From a checkpoint of a small encoder-decoder audio transcriber: encoder widths [96, 112, 144, 176].
Rows from block 10 of the audio encoder, named by matrix and row number. Rows with one number belong to one channel. Each number is 128 + 32 x the weight over its row's rms, rounded and kept within 0 to 255. All counts start at 0. After the name is the row's rms in percent of the matrix's.
# convs0: first width-9 conv (encoder.blocks.10.convs.0.weight, 144x144x9), inputs 136-143, a 9 kernel for each
# convs1: second width-9 conv (encoder.blocks.10.convs.1.weight, 144x144x9, transposed), outputs 136-143, a 9 kernel for each
convs0.42 091 [141 138 110 134  51  33  51  84  86  81 124 128 178 186 138 139 143  60 104  98 133 128 118 124 148 194 184 113 127  97  95 100 103 111 113 125 163 162 115  84  88  96 130 114  97   0  27  49  92 104 148 166 176 189 112  51  89 120  88 105 133 139 109 112 110  74  86 101  60  33  36  67]
convs1.42 084 [ 70  90  80  75  94 172 142 168 188  81 138 165 142 144 164 139 133 170 153 172 127 131 147 168 175 163 172 171 148 138 138 118 114 113 103  94 131 103 132 106  86 103  87 136 153  14  56  40  43 109 134 141 134 130 102 115 138 137 160 157 157 126 113  61  53  80 135 157 149 100 140 192]
convs0.43 096 [157 123 152 106 112  75 104 123 130 149 129 118 107 112  83 125 152 153 137  98  68 107 158 166 151 103 124 170 134 136 118 104 134 176 142 124 143 178 104  67 145 192 181 147 135 128 149 153 120 112 112 120 137 144  88 127 172 150  98  99 159 167 126  79 114  73 113  90 105 176 190 143]
convs1.43 101 [136  83 108  99 127 175 170 140 165 135 171 154 129 139  69  94 159 143 116  88 103 117 138 168 121 142 130 132 136 143 105 156 182 152 143 124 150 157 115 134 152 137 109  93  98 136 119 155 159 129 124 158 164 128 136 119 117  96  80 136 135 154 105  96  58 107 159 152 182 240 219 117]
convs0.44 101 [110  71  95 148 149 124 128  95 117 115 102 134  96 103 118 125 119 138  78  81  58  83  73 113 105  54  99 108 123 153 123 108 116  98  98  85 149 147 144  56 113  84 102 145 191 102 108 123 114 137 131 153 155 117 140 143 180  96  19 123 171 168 159 105 111 138 179 120  86 143 131 124]
convs1.44 096 [ 79 173 146 123  73  84  92 145 142 105  83 100  85  85 117 148 110 109 114 137 110 109 111  74  81  73  94 117  98 119 131 130  66 108 120 167 114  71 121 101 157 150 128 121 118  92 130  72  93 108  74 133 114 144 151 122 111 191 192 108 148 165 123 114 106 113 149 165 122 135 157 121]
convs0.45 097 [159 168 146 106 136 139 122 165 188 124 143 117 102 110 143 168 161 114 109 110 102 112 141 124 126 105 136 138 160 138 107  86 124 142 126 125 157 169 103  85  77  95 108  87  90 150 139 147 149 123 124 120 110 121 121 154 173 141 135 141 132 106  88 127 119  65  54  71 129 162 139 129]
convs1.45 095 [ 99 141 173 150 159 140 114 136 144 130 199 151 103 124 111  87 136 172 122 109  99 127 140 100  63  87  89 125 108 133  95  42 109 146 119 108 128 121  98 137 133 151 108 139 182 144 148 135 132 130 136 113 149 170 163 127  98 129 133 133 105 139 124 131 142 139 177 155 112  61 119 117]
convs0.46 099 [ 64 131 131  95 117 109  80 130 133 123 107  55  76 115 135 142  91  92 133 115 117 137 158 130  89 107 123 133 127  74  73  81  73 118 105 107 132 214 166 167 159 115 137 139 143  72  97 116 130 158 176 185 151 109 132 169 160 152 144 147 130 141 150 106  73 115 119 140 103  92 120 153]
convs1.46 103 [115 195 137  76  83  82  95  95 137 117 120 116 131 164 177 101 109 100 141 125 121 126 113  94 108  97  99 141 151 117 169 159 147 122 108  99 133 161 167  98 123  93 117 121 159 152 119 106 122 111 121 121 133 107 132 127 117 160 147 127 128 109 105 167 105  73 125 189 150  83  82 133]
convs0.47 099 [ 73 105 114  94 105 113  96 124 139 173 142  62  55 119 117  75  99 109 141 116 183 174 108  95 110 103 134 190 172 151 117  96 128  91 121 131 108 132 111  96 134 114  91 135 141 228 189 167 142 119  98  80  82  79 108 121 147  72 120 156 113  56  72 130 121 132 116 127 168 137 139 113]
convs1.47 102 [163 123 155 116  52 116  94 117 116 115 139 141 132 153  81  37 178 175 154 114  93  86 131 134 175 119 124 159 120 118 152 120 112 172 125  57 103 102 118 124 109  88 166 174 157 149 174 176 150 171 152 100 122 117 174 133 113 123 104 135 159  94 114  89 122 148 109  80 125  89 129 114]
convs0.48 100 [172 190 163 132 106 102 109  94 100 116 140 117  60  32 115 168 123  84 106  79  76 131 195 144 125  94 106 136 143 134 184 167 169 158 129 111 101  70 104 109 140 133  90 113  89  95 111 114 134 145 143 114 116 130 156 168 157  89  45 147 163 151 152  63  83 122 126 159 166 169 129  78]
convs1.48 099 [132 125 103 111 113 117 181 135  76 115 164 150 159 106  56 108 150 137 111 152 125 131 153 120  65  75  91  90 154 151 110 113 142 149 135  84 143 142 139 128 104 135 185 148  88 166  85  84 144 134 141 162 115  94 127 144 142 107 122 124 151 144 174 132 113 135 168 131  97 149 178 198]
convs0.49 102 [165 125 124 135  85 101  96  78  73 120  97  78 100 104  92 129 130  30 106 135 142 110 112 141 144 138 136 146  99  85  98  86 111 156 130 104 115 103  81  37  56 102  95  75  75 123 125 131 127 146 153 175 159 130 167 134 149 177 120  80 108  79 142  97  56 103 115 145 163 138 117 108]
convs1.49 104 [127 141 113 101 119 127 134 124 138 161 154 118 147 168 141 106  68  95 141 139 112 136 116 111 123 109 124 130 122 118 103  99 135 117  98 138 142 113 126 102 122 145 188 181 195  63  91  99 111 101  75  88  94 140 115 145 118  91 121 149 150 125 167 117  97  94 125 128 141  74  36  72]
convs0.50 100 [173 164 146 134 130 149 157 131 130 137 132 126  79  58  89 163 151 132 140 137 125  73 104 159 117 121 137  74  98  99  81 100 139 125 123  92 141 128 111 106 124 148 150 159 156 160 172 126 106 107 124 130 145 132  94  96 112 104 124 151 160 124 144 135 131 117 155 151 168 143 130 175]
convs1.50 093 [168 143 138 109  42 124 151 148 149 141 165 136 121  47  75 148  90 118  78  74 114 115 106 131  99 109 145 104  86 172 187 168 181 141  97 140 153 175 133  78  46  87 135  89  63 116 144  96 112 140 119 117 112  93 111 119 155 148 178 125 110 168 177 123  97 155 159  97 109 132 121 125]
convs0.51 101 [136 107 113 140 153 145 123  77  66 131 136 113 125  82 120  74  26  81  96  87 111 152 146 114 119 175 124  83  93 128 134 154 112  99 121  85 185 150 112 104  66  85  77 121 182  80 111 138 149 114 127 148 123 138 139 166 124  77 169  86  73  97  80 153 133 126 148 158 172 102  93 177]
convs1.51 104 [127 180 165 128  96 103 146 176 166 134  81 106  92 146 155 126  91  93 116 111 129 122 128 138 168 100 148 162 160 147 107 147 167 174 143  68 113  90 118  73 125  90 135 175 129 115  62  87 144  97 144 150 112 156 108 149 131 128 130  98 126 115  97 150 138 118 158 175  91 176 168 143]
convs0.52 102 [ 74  84 137 151 177 179 147 115 105 106 132 172 143 157 168  99 111 141 165 144 138 130 130  90  74 119 133 142 139 174 129 148 162 105  95  93 105 124  85  85  76  28 153 179 166  99 107 138 116 110 139 130 115  79  88 132  94 104 161 146 129 125  85 118 110 140 119 130 119 121  68  83]
convs1.52 099 [ 84  80  89 115 128 118 115 154 196 130  99 102 131 166 140  96  94 128 140 133 164 134 150 186 146 115  86 124 106 103 132 120 138 142 167 166 145 130 150 149 128  83  83  66  13 100 152 125 105 113  91  91 103 120  99  92  89  87 119  86  98 144 146 119  81  82  99 174 168 156 119 135]
convs0.53 099 [147 124  79  47  53  84 122 141 134  94  96  95  89  35  87 187 185 120 147 113 138 142 127 126 149 140 148 131 139 107 103 115 111 110 105 137 162 131 120 174 101 115  77  85  63 161 153 162 137 135 130 125 115 141 177 174 101 127 207 158 131 165 113 184 148 134  78  96 108 129 108  97]
convs1.53 111 [175 139 139 141 152 140 173 123 115 144 149 101  86  40  90  78  97  97 191 138  94 129 143 129 126 102 106 198 159 143  94 115 122 127 124 125  48 103 151 112 109 128 166 149 137 171 173 169 134 136 145 130 119 146 125 167 142  83  80  91 126 154 147 132 136 120  61  46  66  91 131 176]
convs0.54 097 [ 92  95 128 155 163 169 119  91  90 107  96 106 104  73  80 121  85 124 166 146 142 156 135 159 125  90  79  96 119  99  92 102 117 103 117 117 113  97 113 113 143  96 174 169 153 143 138 140 153 157 152 136 115 107 129 151 164  77  20  21  59 129 101 151 153 159 186 130 100 163 154 115]
convs1.54 099 [151 149 203 110  92 140  90  97  95 111 149  90  92 103  80 129 127 132  92  93 104 121 116 130 139 164 150 138 151 142 142 150 126 124  95 165 169 145 143 114  63  86  74  70 164 115 126 117 119 119 149  96 135 129  99 105 141 197 234 133  86  88 102 165 129 149 116 128 176 207 179 212]
convs0.55 101 [ 43 105 161 136 155 108  49 147 119 114  92 127 110 109 157 144 149 117 148 151 171 189  59 176  79 100 109 193 153 139 133 153 180 130 144 150 133 106  91  97 135 115 119 130 102 110 134 151 155 149 139  65  94 102 168 151 166  98 172 194 142 117 138 143 120 129 130  60  99  91 122 120]
convs1.55 101 [102  65 217 176 130 131 134 126 164 129 102 152  68 105 132  96 136 123 102 147 125  83 106 147 154 100 141 115 155 111 119 134 123 100 129 110 118 101  75 161 107 125 136 128 193 172 129 165 147  90 131 140 150 122 113 124  83 135 189 116 149 139 138 122 117 206 139  95 108 131 141 175]
convs0.56 096 [159 123 127 148 117 107 120 140 148 123 146 149 132  45  73 149 161 142  72  39  96 125 186 148 182 156  59 158 166 120  91 116 122 142 147 130  66 122 148 122 133 105  81 110  94 198 197 142  80  85  73  86 109  72 114 131 104 119 129 113  75  83 137 161 158 133  95  87  84  86  76  84]
convs1.56 093 [100 141 103 136 157 134  87 133 139 112  92 131  83 128 181 196 150  68 108 143 109  74 108 141 179 203 208 165 146  85  81  77  77  86 151 217 110  57  90 142 113 139 155 161 186 190 180 161 131 132 135 110 105 102  86  92 111 119 121 136 148 149 165 152 124  75  69 100 157 141 154 129]
convs0.57 101 [152 108  89 147 136 202 155 110 122  49  31  62  96 130 152 124 100  50 118 112 112 104 100 117  88 106 123 130 102 135 139 133 191 180 162 172 126 137 139 131 104  40 116 153 102 114  92 108 135 133 152 144 122  87 165 130  96  93  94  84  31 120 160  83  85  88 126 128 184 161 124 115]
convs1.57 107 [120  96 148 126  99  78  94  84 136 116  85 102 115 105 105 117 126 191 122  82  86  71 135 126  96  80  66  66 111 128 159 142 126 109  92 115 170 149 154 138  84  49 114 124 135  80  85 127 110 103 126 108 101 135 119 119 140 172 162 144 131 153 158 155  95 108 152 187 138  87  84 150]
convs0.58 100 [163 179 101 119 144 100 100 117  94 138 145 157  99 119  85  74 107 111 136 146  92  84 104 111 104 108 102 210 202 192 173 180 150 131  94 112 156 165 123 128 112 106 159 182 193 164 207 186 122 149 133 104  79 119 179 120 123 150 187 124 134 137 180  80 118 120  98 113  89  44  28  67]
convs1.58 100 [ 96  81 177 196 155 176 156 152  91 153 152 134 156 155 150 116  90 111 122 105 141 193 174 150 162 146 118 103  80  95 105 128 137 151 206 184 120 157 207 200 169 119  97  97 103 164 154 178 154 143  87  80 106 110 101 116 140 140 102 120 147 149 155  68 120 204 187 119 133 129 122 129]
convs0.59 101 [161 156 123 137 121 151 179 111 102 167 152  99 143 148 123 148 126 121 168 147 114  90  86 144 129 134 148 180 174 163 152 112 108  72  87 127 112 128 105 126 101  81 105 131  94 164 158 144 139  89 113 109  26  46 142 123 132 127  71 158 177  87 101 157 149 101 106 159 161 141 160 207]
convs1.59 102 [182 177  66  47 151 104 139 143 163  60 118 131 105 160 157 129 196 176 126 122 145 135 137 145 139 108  97 185 155 161 135 158 180  85 113 140 111 131  89  86 169 143 107 150 137 163 126 145 159 138  98 141 130 122 122 155 124 156 171 171 119  63  88 103 128  86 165 150 136 118  76 126]
convs0.60 103 [115 128 137 129 143 149 145 120 150 142 146 113 127 125 118  81  65 106 154 154 155 145 133 144 158 137 145 218 206 164 147 125 112 105 114 127 127 140  82 110 124 103 135 123  85 255 234 184 148 110 102  77  35  38 174 169 130 118 119 121 130 130 138 112 128 158 184 167 145 133 109 132]
convs1.60 094 [168 156 141 131 147 170 161 139 120 123 119 109 109 136 125 126 113  92 122 118 101 109 118 111  89  80  98 102 114 100 100 136 138 145 160 177 116 142 141 135 108 126 132 114 109 255 230 212 175 142 110 108  92  75 111  95  99 129 162 159 139 143 155  95  92  96 106 142 164 169 149 119]
convs0.61 100 [134  59 103  87  61 111 150 110 103 120 118 137 154 146 101 117 116 125 143 115  59  48  45  98 114 140 130 153 126 121 114 134 107 126 111 106 138 172 133 142 182 143 109  92  94 192 138 131 121 138 107 130 116  96 109 148 183 167 156  96  75 103 136 111  98  98 130 160 135  97 100 105]
convs1.61 099 [134 127  49  81 182 207 162 174 136 135 159 128 127 139 107 133 126 114 103  50  51 112 139 133  71  71  76 140 154 104  86 175 198 178  98 126  80 130 116 102 131  90 145 166 133 172 176 140 143 156 164 173 144 146 164 167 129 119  84  99  55 106 138 114 172 132 110  98 148 170 194 156]
convs0.62 098 [145 191 174 121 121 133 151 143 116 134 110  88  26  99 170 177 124 103 146 133 120 121 150 156 100  90  66 144 171 148 167 116 114 109 128 132 144 128  74 107 139 168 168 177 184 108 132 111 106 107 122 103  93  87 128 148 119 161  83  89 144 105 107 142 104  73 102 138 119 114 104 115]
convs1.62 097 [ 82 140 128 128 135 147 148 180 172 178 158 120 160 135 128 115 136 126 108 139 196 253 243 150  69 103  66  93 103 156 166 163 128  82  76  81 153 179 150 112 123 150 108 127  94 174 172 161 156 174 166 123 115  67 124 136 166 143  91  46  92 141 138 102 154 137 113  90  81  65 139 186]
convs0.63 096 [131 154 143 130 123  92  83 122 139 153 168  88  57 160 151 136 100  66 167 104 104 103 126 155 128 113  80 144 147 148 152 120  62  57  53  39 111 119  89 128 125 116 191 190 184 190 191 139 109 134 117  71  76  62 126  86 129 133 142 139 108 110 127  60  64  68  81 133 170 161 134 143]
convs1.63 087 [ 82  67 114 158 140 129 113 149 185  90 113 101 107 104  79  96 144 149 181 139 133 112 113 138 122 138 178  85  86 115 135 139 157 167 157 210 129 173 122 100 112  82  71  58  29 193 198 165 151 111  84  94 146 109 113 148 131 127  91 116 119  84 120  98 110 142 184 107  68  16  68 169]
convs0.64 099 [131 119 114  88 105 145 138 114  76 100  86 139  99 152 144 125 185 184 115 116 103 102 110 122 108  72  48  87 129 138 122 106 124 144 168  78 170 157 124  98 138 136 164 135 183 124 144 163 160 158 162 123 111  51 188 149 112 119 129 130 120 127 120  97  58 109 146  97  77 117 146 124]
convs1.64 094 [ 96 126 143  92 130 145 188 163 123 156 136 117 113 164 172 100  84 150  93 116 175 158 139 161 138  64  51  94  96 105 128  90 117 115 111 130 129 141 174 135 106 137 115  90  85 199 202 149 150 132 102 136  97 131  96 151 134 154 152  95 103 158 144 126 134  93  93 121 157  83  87 101]
convs0.65 092 [124 153 139 142 141 100 135  98 124  81 128 124 127  56  98 160 126 147 106 122 137  95 110 130 130 152 176 169 143 108  75 122 145 116 136 129 129 126 104 141  73 142 124  43  97 219 165 119 124 106  98  76  61  81  98 142  95  98 104 168 123  97 103 134 140 104 172 198  97 104 171 140]
convs1.65 089 [196 127  96 123  87  81 160  93  84 149 113  62 100 139 139 100 115 118 150 149 180 155  83 164 128 146 145 136 140 150 111 117  83  86 123 132  98 147 114 167 140 110 105 129 129 214 170 159 188 151 149 151 114  55 121  77  90  92  93 145 162 200 167  96 129  85 146 148 132 161  87 108]
convs0.66 103 [125 118  91  68  97 112 107 126 108  86  84 140 181 163 147 157 159 120  91 130  89  99 114 111 111 136 163  93 100 100 112  96  65  62  99 132 132 148 150 156 191 150 121 154 182  90 119 121 112 118 127  85 111 114 113 129 126 159 153 155 159 167 148 128 157 161 130 121 107 125  94 124]
convs1.66 101 [181 193  85  72 137 122 100  79 119 121 187 146 110 153 155 116 102  89 136 132 143 145 149 139 130  95 107 128 117  98 112 144 152 110  65 134 104 135 141 128  96  53 110 176 134 101 127 130 137 119 113 115 128 138 148 122 104 139 124 137 122  96  99 158 162 113 129 197 154 120 154 149]
convs0.67 098 [126 134 117 117 142  30  49  92  89  82  27  64 106 181 162 117 102 104 136 137 149 101 112 107 114 102 104 144 136 110 123 190 137 151 152 136  99 113  99 105 105 123 160 190 181 124 116 120 132 151 100 104 112 141 130 111 135 154  77  25 106 108 166 153 141  94  94 143 113  66  83  99]
convs1.67 098 [133 117  56 175 206 177 108 107 120 102 100  63 129 134 133 109  64  89 113  95 111 121 138 169 147 127 121 140 114  84 108 112  90 109 111 123 175 108 110 157 171 155 108 131  85  91 116 120 111 122 153 164 131 105 154  87 103 142 139 133 151 150 101 132 144 118 113 135 187 128 120 134]
convs0.68 101 [138 140 157 172 162 148 107 118 156  54  64  61 100  91  45  58 131 140 111  87 138 139 107 104 119 130 164  74  65  51 106 151 127 112 109  88 105  78 145 162 131 137 129 163 170 112  98  88 103 141 172 153 138 115 125 144  91  79  91  43  46  88 115 128 124 105 118  81 105 126 135 187]
convs1.68 100 [167 166 166 169 157 168 154 104 125  99  96 106 117 123 151 107  97 134  38  79  92 117 117 130 130 125 115 137 176 133 128 118 171 156 113  84 165 139 111 112 131 100 135 122 133 112 104  92 106 130 146 134 118 129 127 145 163 170 154 158 112  98 107 106 146 145 136  99 104 153 134 134]
convs0.69 101 [ 70  66  91 102  76  80 132 127 109 153 158 180 162 109 170 148  99 114  98 131 158 147 138 148 167 156  84 145 121  98 126  95  36  82 111  73 105  69 112  69 172 221 191 180 183 106  92 111 133 151 143 138  97 113 116 130 137  84 137  93  54  91 153 131 137 130 121 142 166 170 147 114]
convs1.69 100 [127 104 163 180 115 122  73 106  90 117 109 145 127 151 139 123  89  64 164 129 138 144 149 102  81 164 157 160 154  91 200 134  63 100 144 135  96 116 115 124  96 137 177 154 127  95 106 181 173 147 135 132 154 145 194 158  97 131 152  93 141 175 117 127 139 125 149 122 167 198 146  87]
convs0.70 100 [136 105 110 130 109 131 169 129 142 145 115 150 114 141 128  90 124 137 202 133  76  85  75 110 109 115 127 139  97 144 147 110  78 111 149 154 155 142 124  87 138 123  79  78 125 168 138 130 164 159 146 132 106  84 145 104 131 154 110 129 154 156 194 178 129 102 147 153  98  77  61 116]
convs1.70 106 [159 142 128 105  97  89 119 156 159 136 130  80  56 105 147  85  56  83  66  76  99 102 140 172 163 135 126 167 178 195 206 196 135 126 146 157 151 114 130 128 123 171 157 133 133 145 119 129 144 161 169 140 145 160  84 101 137 178 158 144 148 142 131  82 135 147 138 199 183 127 163 123]
convs0.71 097 [115 118 102  81  83  81 105 133 183  14  63  81 103 126 143 146 144 155 127 129 125 132 135  76  93 110 140 149 142 133 142 154 165 136  91  87 126  73  57  56  97 121 125 165 166 110 119 121 137 151 157 165 174 180 139 149 130 104 141 155 140 111 128  81 100 103  98 132 152 147 139 160]
convs1.71 101 [119 148 214 176 141  86 136 150 152 127 140 110 119 189 121  75  84  83  98  94 121 135 190 151  86 101 122 125 125 116 172 220 190 127  93  94  99  89  96 112 106 143 209 191 133  94 118 158 146 144 148 135 135 122 138 173 184 167 164 115  89 129 152 103  99 182 198 191 143 113 125 109]
convs0.72 097 [131 122 103  93 142 146 138 107 135 135 106  88  55 120 130  91 112 131 148 146 146 152 160 153 148 165 198 115  87 117 121 112  98 129 123 128 130  85 138 174 188 189 171 166 145  84  84 100 123 135 132 138 148 173 118 109 161 204 147 155 166 113  62 133 112 104  71 122 132 103 112 112]
convs1.72 098 [127 154  91  76  88  92 132 104  54 101 111  92 146 194 184 155 168 174 158 159 102  90 114 122 120 135 121 145 136 140 111  95  59  83 100 167 118 137 127 115 112 140 148 175 153 120 110  75 121 134 104 100 137 146 109 111  85 140 154 174 164 152 109 137 115 141 147 117  49  85  57  41]
convs0.73 095 [133 109  89 128 141  97  85 127 119  99 176 181  72 121 113  89 156 128 129  94  82 189 156 113 122 121  47 115 111 169 152 152 127  91  93 130 159 134  85 106 103 107 122 128 125 167 134 124 138 140 106  94  94  43 159  42 115 124  86 119 153 144 163 133 114 138 132 137  88 101 158 147]
convs1.73 097 [124 107 110 140 165 121  91 143 173 110 114 123 112 113 104 215 156 120 138 103  68  94 167 114 143 160 143 116 119 104 185 127 146  86 144 156 147 129 151 114 102 102  68  63 142 186 181 178 190 109 166 149 166 136  96 118 140 138 129 101 129 172 146 105 166 192 158 157 177 152 128 134]
convs0.74 102 [141 143 100 115  80  59  38  78 100 139 154  77  44 135 150 128 121 118 153 111 112  80 105  88 104 111 176 126 158 182 126 125 100  71  41  59 112 151 154  85 110  84  66 125 179 123  99 154 140 138 141 121 115 102 153 148 123  78 157 160 159 129 119 134 121 115 147 137 107 101 120 110]
convs1.74 102 [132  90 120 176 114  80  95 123 132  98 137 132 112 156 110 138 157 158 136 119  98 124 142 176 149 135 158 134 121  63 112 127  83 123 148 148 132 107 103 156 139 161 125 159 112 160 114 160 123 124 140 152 159 151 212 184  80 106 159 104 103 136 100 141 116 116 123 123 142 105 130 154]
convs0.75 096 [145 127 112 117 131  91 110 126 113 126 111 125 151 119 109 132 100  90 107 116 118  89  70  84  96 115 145 154 146 147 130 113  78  44  27  43 117 112 123 117 140 146 136 111 131 160 132 100 121 147 127 119 115 116 134 156 161 156 167 153 147 161 159 106 127 155 153 123  75 117  99 125]
convs1.75 097 [112 134 111  66 112 141 177 169 162 104 150 132 109 109 127 141 143 123 105 104  58  73 103 117 140 129 111 224 200 144  81  66 110 143 122 122 125 142 189 184 194 178 111 108 132 125 128 113 107 113 129 128 150 114 167 151 155 139 105  95 108 127 128 104 119  75  64 119 150 179 171 188]
convs0.76 098 [ 95  95 118 140 154 160 154 175 167 113 153 149 117  86  86  76 105 123 175 133 131 163 139 110 106 108 113 176 163 130  97  96  99 132 139  88 125 155 114  59  85  79 113  98 117 204 166 142 144 123  93  92  63  70 125 152 130  87 146 179 146 148  88 129 171 143 112 125 117 133 130 130]
convs1.76 100 [128 151 145 114 113  70 127 117 127 128 145 134  79  89  78 121 156 146 164 173  95  71  54  72  51  60 101 109 137 147 145  90  60  90 109 121 128  85 103 120 184 160 145 163 148 164 141 117 143 148 105 128 161 184 121 135 159 182 149 121 132 125 126 121 178 164 152 146 151 116 127 114]
convs0.77 097 [ 73  92  69 104 113 134 171 145 178  84 122 174  85  31  73  95 142 132 147  92 146 168 113 109 126 128 153 129 118 120  99 147 118 118 171 165 154 120 119  82 141 133 118 122 158 138 106 140 153 132  71  75  93 110 140 170 168  79 118 169 101  82 101 125  87 148 159 124 145 170 157 141]
convs1.77 092 [187 162 109  92  83 151 202 157 164 130  95 116 118 104 136 116 162 149 171 200 109  83  58 128 135 108  84 166  96  98 124 136  97 124  97  85 128  96 132  99  80 141 169 157 112 192 127 114 109 100 134 122 123 154 191 144 133 143 149 154 171 129  96 154 117 106  76  80 121 139 195 215]
convs0.78 095 [107 101  72  97  82 138 136  88  86 154 127 153 170 123 134 126  71  58 115 132  69 120 173 163  95 143 189 152 160 144 133  73  94  86  91  58 118  54  67  52 118  91 127  99 113 118 125  97 102 133 148 126 112 138 120 130 104 157 154 135  69 136 122 130 120  86  61 135 178 161 162  96]
convs1.78 094 [155 149 105 141 141  54  76 135 187 128  88 132 165 187 186 160 138  76  82 125 145 163 146 170 187 127  94  88  91 116  83 124 186 138 110 167 115 156 132  94 125 138 174 145  75 145 123 119 132 107  54 126 120 134 160 174  93 135 132 125 113 170 202 176 101  80 113 163  94 179 187 140]
convs0.79 097 [107 131 160 169 158   5  71  69 164 149 190 113 130 135 101 148 152 144 142 117 146 174 142 117 102 165 191 183 200 145 116 106  99  40  98 115 139 136  95 140  46  91 125 128 129 141 149 138 141  84 114 107  84  65 139 142 141 157 124  56 152  69  60 108 149 120 102 109  36  71 143 140]
convs1.79 100 [146 151  61 127  99 130 133 143 149 158 109 155  93 131  63 132 121 128 124 132 142 104  90 117 190 135  73 159 136 141 132  55 151 131  98 116 121 132 152  85 116 105 108 121 118 142 168 124 113 141 144 180 121 153  89 128 154 165  81 166 112  79  68  66 112  85 100  90 116 179 133 124]
convs0.80 105 [143 118  99 105 117 107 117 127 141  94  90 122 113 110 102  95  72 140 125 141 147 142 146 131 136 188 123  57  77 111 109 124  93 108 146 127 135 170 198 164 106  92 111 113 114  81 118 132 100 103 123 133 129 116  82 102 117 150 151 104 152 188 128 130 155 128  72  74 123 108 114  97]
convs1.80 104 [ 94 104  88 166 238 210 164 136  91 175  98  64  83 112 150 151 113 135 168 168 179 180 115  98 121 149 161 166 146 101 129 134 146 136  66  53 104  90  98 108 151 154 169 159 218  58 109 113 113 147 143 137 132 144 128 136 155 126  90 103 106 129 141  85  95 111  93  95 118 200 180 163]
convs0.81 105 [107  65  79  91  82  67  67  94  78 102  93 130 122  95  99 113  98 120 118  98 111 144 137  98 140 140 125 134 118  66  79  67  50 107 149 152 156 143 166 142 149 162 175 145 145 121 120  99 126 130 129 137 118 152 134 145 154  73  70  75 135 122 106 159 124 110  83  78 108  94  70  76]
convs1.81 104 [103 117  75 124 138 149 139 139 132 102 103 118 126 145 113 125 112 118  98 115 100 151 199 143 106 133 129 124 106  86  66 143 138 109  87  58 162 131 146 118 170 168 126 135 115  92  67  82 111 125 118 103 136 135 140 109 112 143 173 180 149 137 108 158 126 126  95  89 110  95  98 126]
convs0.82 103 [126  74  54 103 142 111 122 134 122 101  53  99 172 158 118  82 126  77 121 136 137 137 106 115 113 126 149 107  74 107 102 117 132 152 150 140 158 123 104 130 138 102 121 134 145 116 118 135 143 147 145 139 100 103 136 125 141 143 103 103 139 117 100  95 153 169 142 119 130  89  89  92]
convs1.82 107 [113 109 145  88  23 109 110  96  92 124 123 135 115 138 146 120  93 131 124 107 115 140 152 158 113 120 135 168 176 150 112 101 140 150 162 177 198 177 178 143  94  61 132 109  94 159 148 158 150 131 120 118 121 160 127 135 166 161 115 124  98 126 108 114 147 150 119 140 160 112  61  53]
convs0.83 097 [146 127 123 148 150  82 104 182 166 122  49  77 134 132 133  96 138 139 157 202 136  91 107 123 119 118  96 148 128  99 109  81  85 147 116  95 122  67  94 140  88  93 132 141 134 165 179 162 114 138 123 116  63  41 168 167 130 152 118 110 127 128 145 156 123 121 112 135 135 156 149 147]
convs1.83 094 [136 138 148 129 103 191 142  70 145 101 119 115 100 159 180 153  84  52 152 154 168 118  88 167 137 131  73 112  73  60 119 135 131 135 137 160 116  70 150 191 111  67 108 116 112 208 200 148 118 137 103 110 118  55 138 148  95  92 114 153 162 153 157  83 108 168 110 111 104 102 122 103]
convs0.84 104 [135 127 143 102  83  96 107 118  93  52  13 129 147 151 147 116 128 102 113 109 139 139 137 134 143 110 127 127 135 110  98  82 129 148 118 105  95 132 146  69  93  70  62 151 135 112 131 149 146 111 116 134  75  74 149 161 156 130 126  78 142 134 155 129 116 128 149 144 154 155 111 116]
convs1.84 101 [120 110 146 201 178  69 104 136  81 128  72  85  92 150 155 168 115 119 107 111  78  92 113  66 151 131 105 140  84 115 120 104 141 156 161 164 161 149 111 151 141  94  60 137 161 174 159 156 114 107  97 142  83  54  89 135 169 111  88 121 138  97  84 147 126 122 156 153 109  76  95  77]
convs0.85 103 [142 196 154  81 124 139 107 135 101 155 106 109 152  76  72 159 144 114 150 131 189 190 166 146 156 128 131 178 175 178 121 137 166 175 166 150 159 126 113 151 110  94 175 167 122 168 156 146 107 123 144 129 119 113 137 112  95  96 140 123  66  94 104 103 169 164  96  62  76  83 102 139]
convs1.85 101 [165 139 143 100 111 130 149 126 124 139 106 122 121 143 127 107 146 148 123 143 168 149 145 126 115 102  84 123 124  87 133 139 178 167 108 143  85  87 117 117  93 125 204 127 155 176 164 119 148 145 134 129 100 158  96 112 122 136 128 118 168 173 131 124  58  60 101  89 127  80  95 163]
convs0.86 100 [ 76  55  69 135  71 100 129  50 124 132 150  74  88  64  66  84 105 169  91 109 148 149 118 151 179 125 128 113 111 115 129 158 185 124 167 116  57  91 161 114 105 210 160 120 148 140 142 127 145 120 126 126 114 112 160  93  93 164 123  90  26 136 172  90 114 135 138 128 113 164 174 183]
convs1.86 105 [118 141  73  91  99 117 115  84 115 114 104 138  91  93 139 159 165  90 102  97 124 143 142 183 166 147 130 177 172 148 125 131 133 151 128 134 130 165 121 129 148  93 122 132 148 141 124 109 160 129 111 154 140 145 182 109 156 133  80 160  95  74 141 108 141 135 173  93  86 162 181 125]
convs0.87 101 [109 139 143 122 156 115 118 138  82 161 103 103  95 112 125 106 117 116 142 164 160  95  97 117 202 181 125 126  96  78 132 144 160 134 120 137 141 165 101 116  66 109 110 117 156 123 137 130 144 178 163 150 143 116 154 163 117 138 145 117  34 107 108 145 141 134  98 119 136 113 133 140]
convs1.87 097 [124  38 153 183 102 118 116 146 141  93 141 154  97 171 144  38  74 132 138 169 148 131 148 154 109 125 119 153 151 115 136 112 138  54  70  79 119  75  72 156 102 132 133 133 193 171 120 125 135 119 132 137 156 157 146 118 118 133 139 176  91  92 121 124  71 150 215 169 122 107 129 131]
convs0.88 101 [148 150 106 101 143 152 135 130 176 138 139 138 116  53 104 124 125 122 123 109  97  97  97 106 131 122 111 126 141 121  80 102 147  96 103 125 123 129 107  82 135 167 110  93 121  99  94  86 108 131 147 166 129 103  91 107  83  21   0   0   0  50  94 103 116 128 134 101 144 162 122  84]
convs1.88 102 [132 175 141 102 101 113 135 132  83 113 165 176 134  64  83 124 123 131 138  80 104 151 145 131 164 147 137 134 162 130  65  70  90 126 157 170 138 175 142 120 162 180 138  90  55 121 109 128 134 107 141 117 106 135  94 182 253 255 230 170 134 140 181 155 139  96 114 115 149 154 152 148]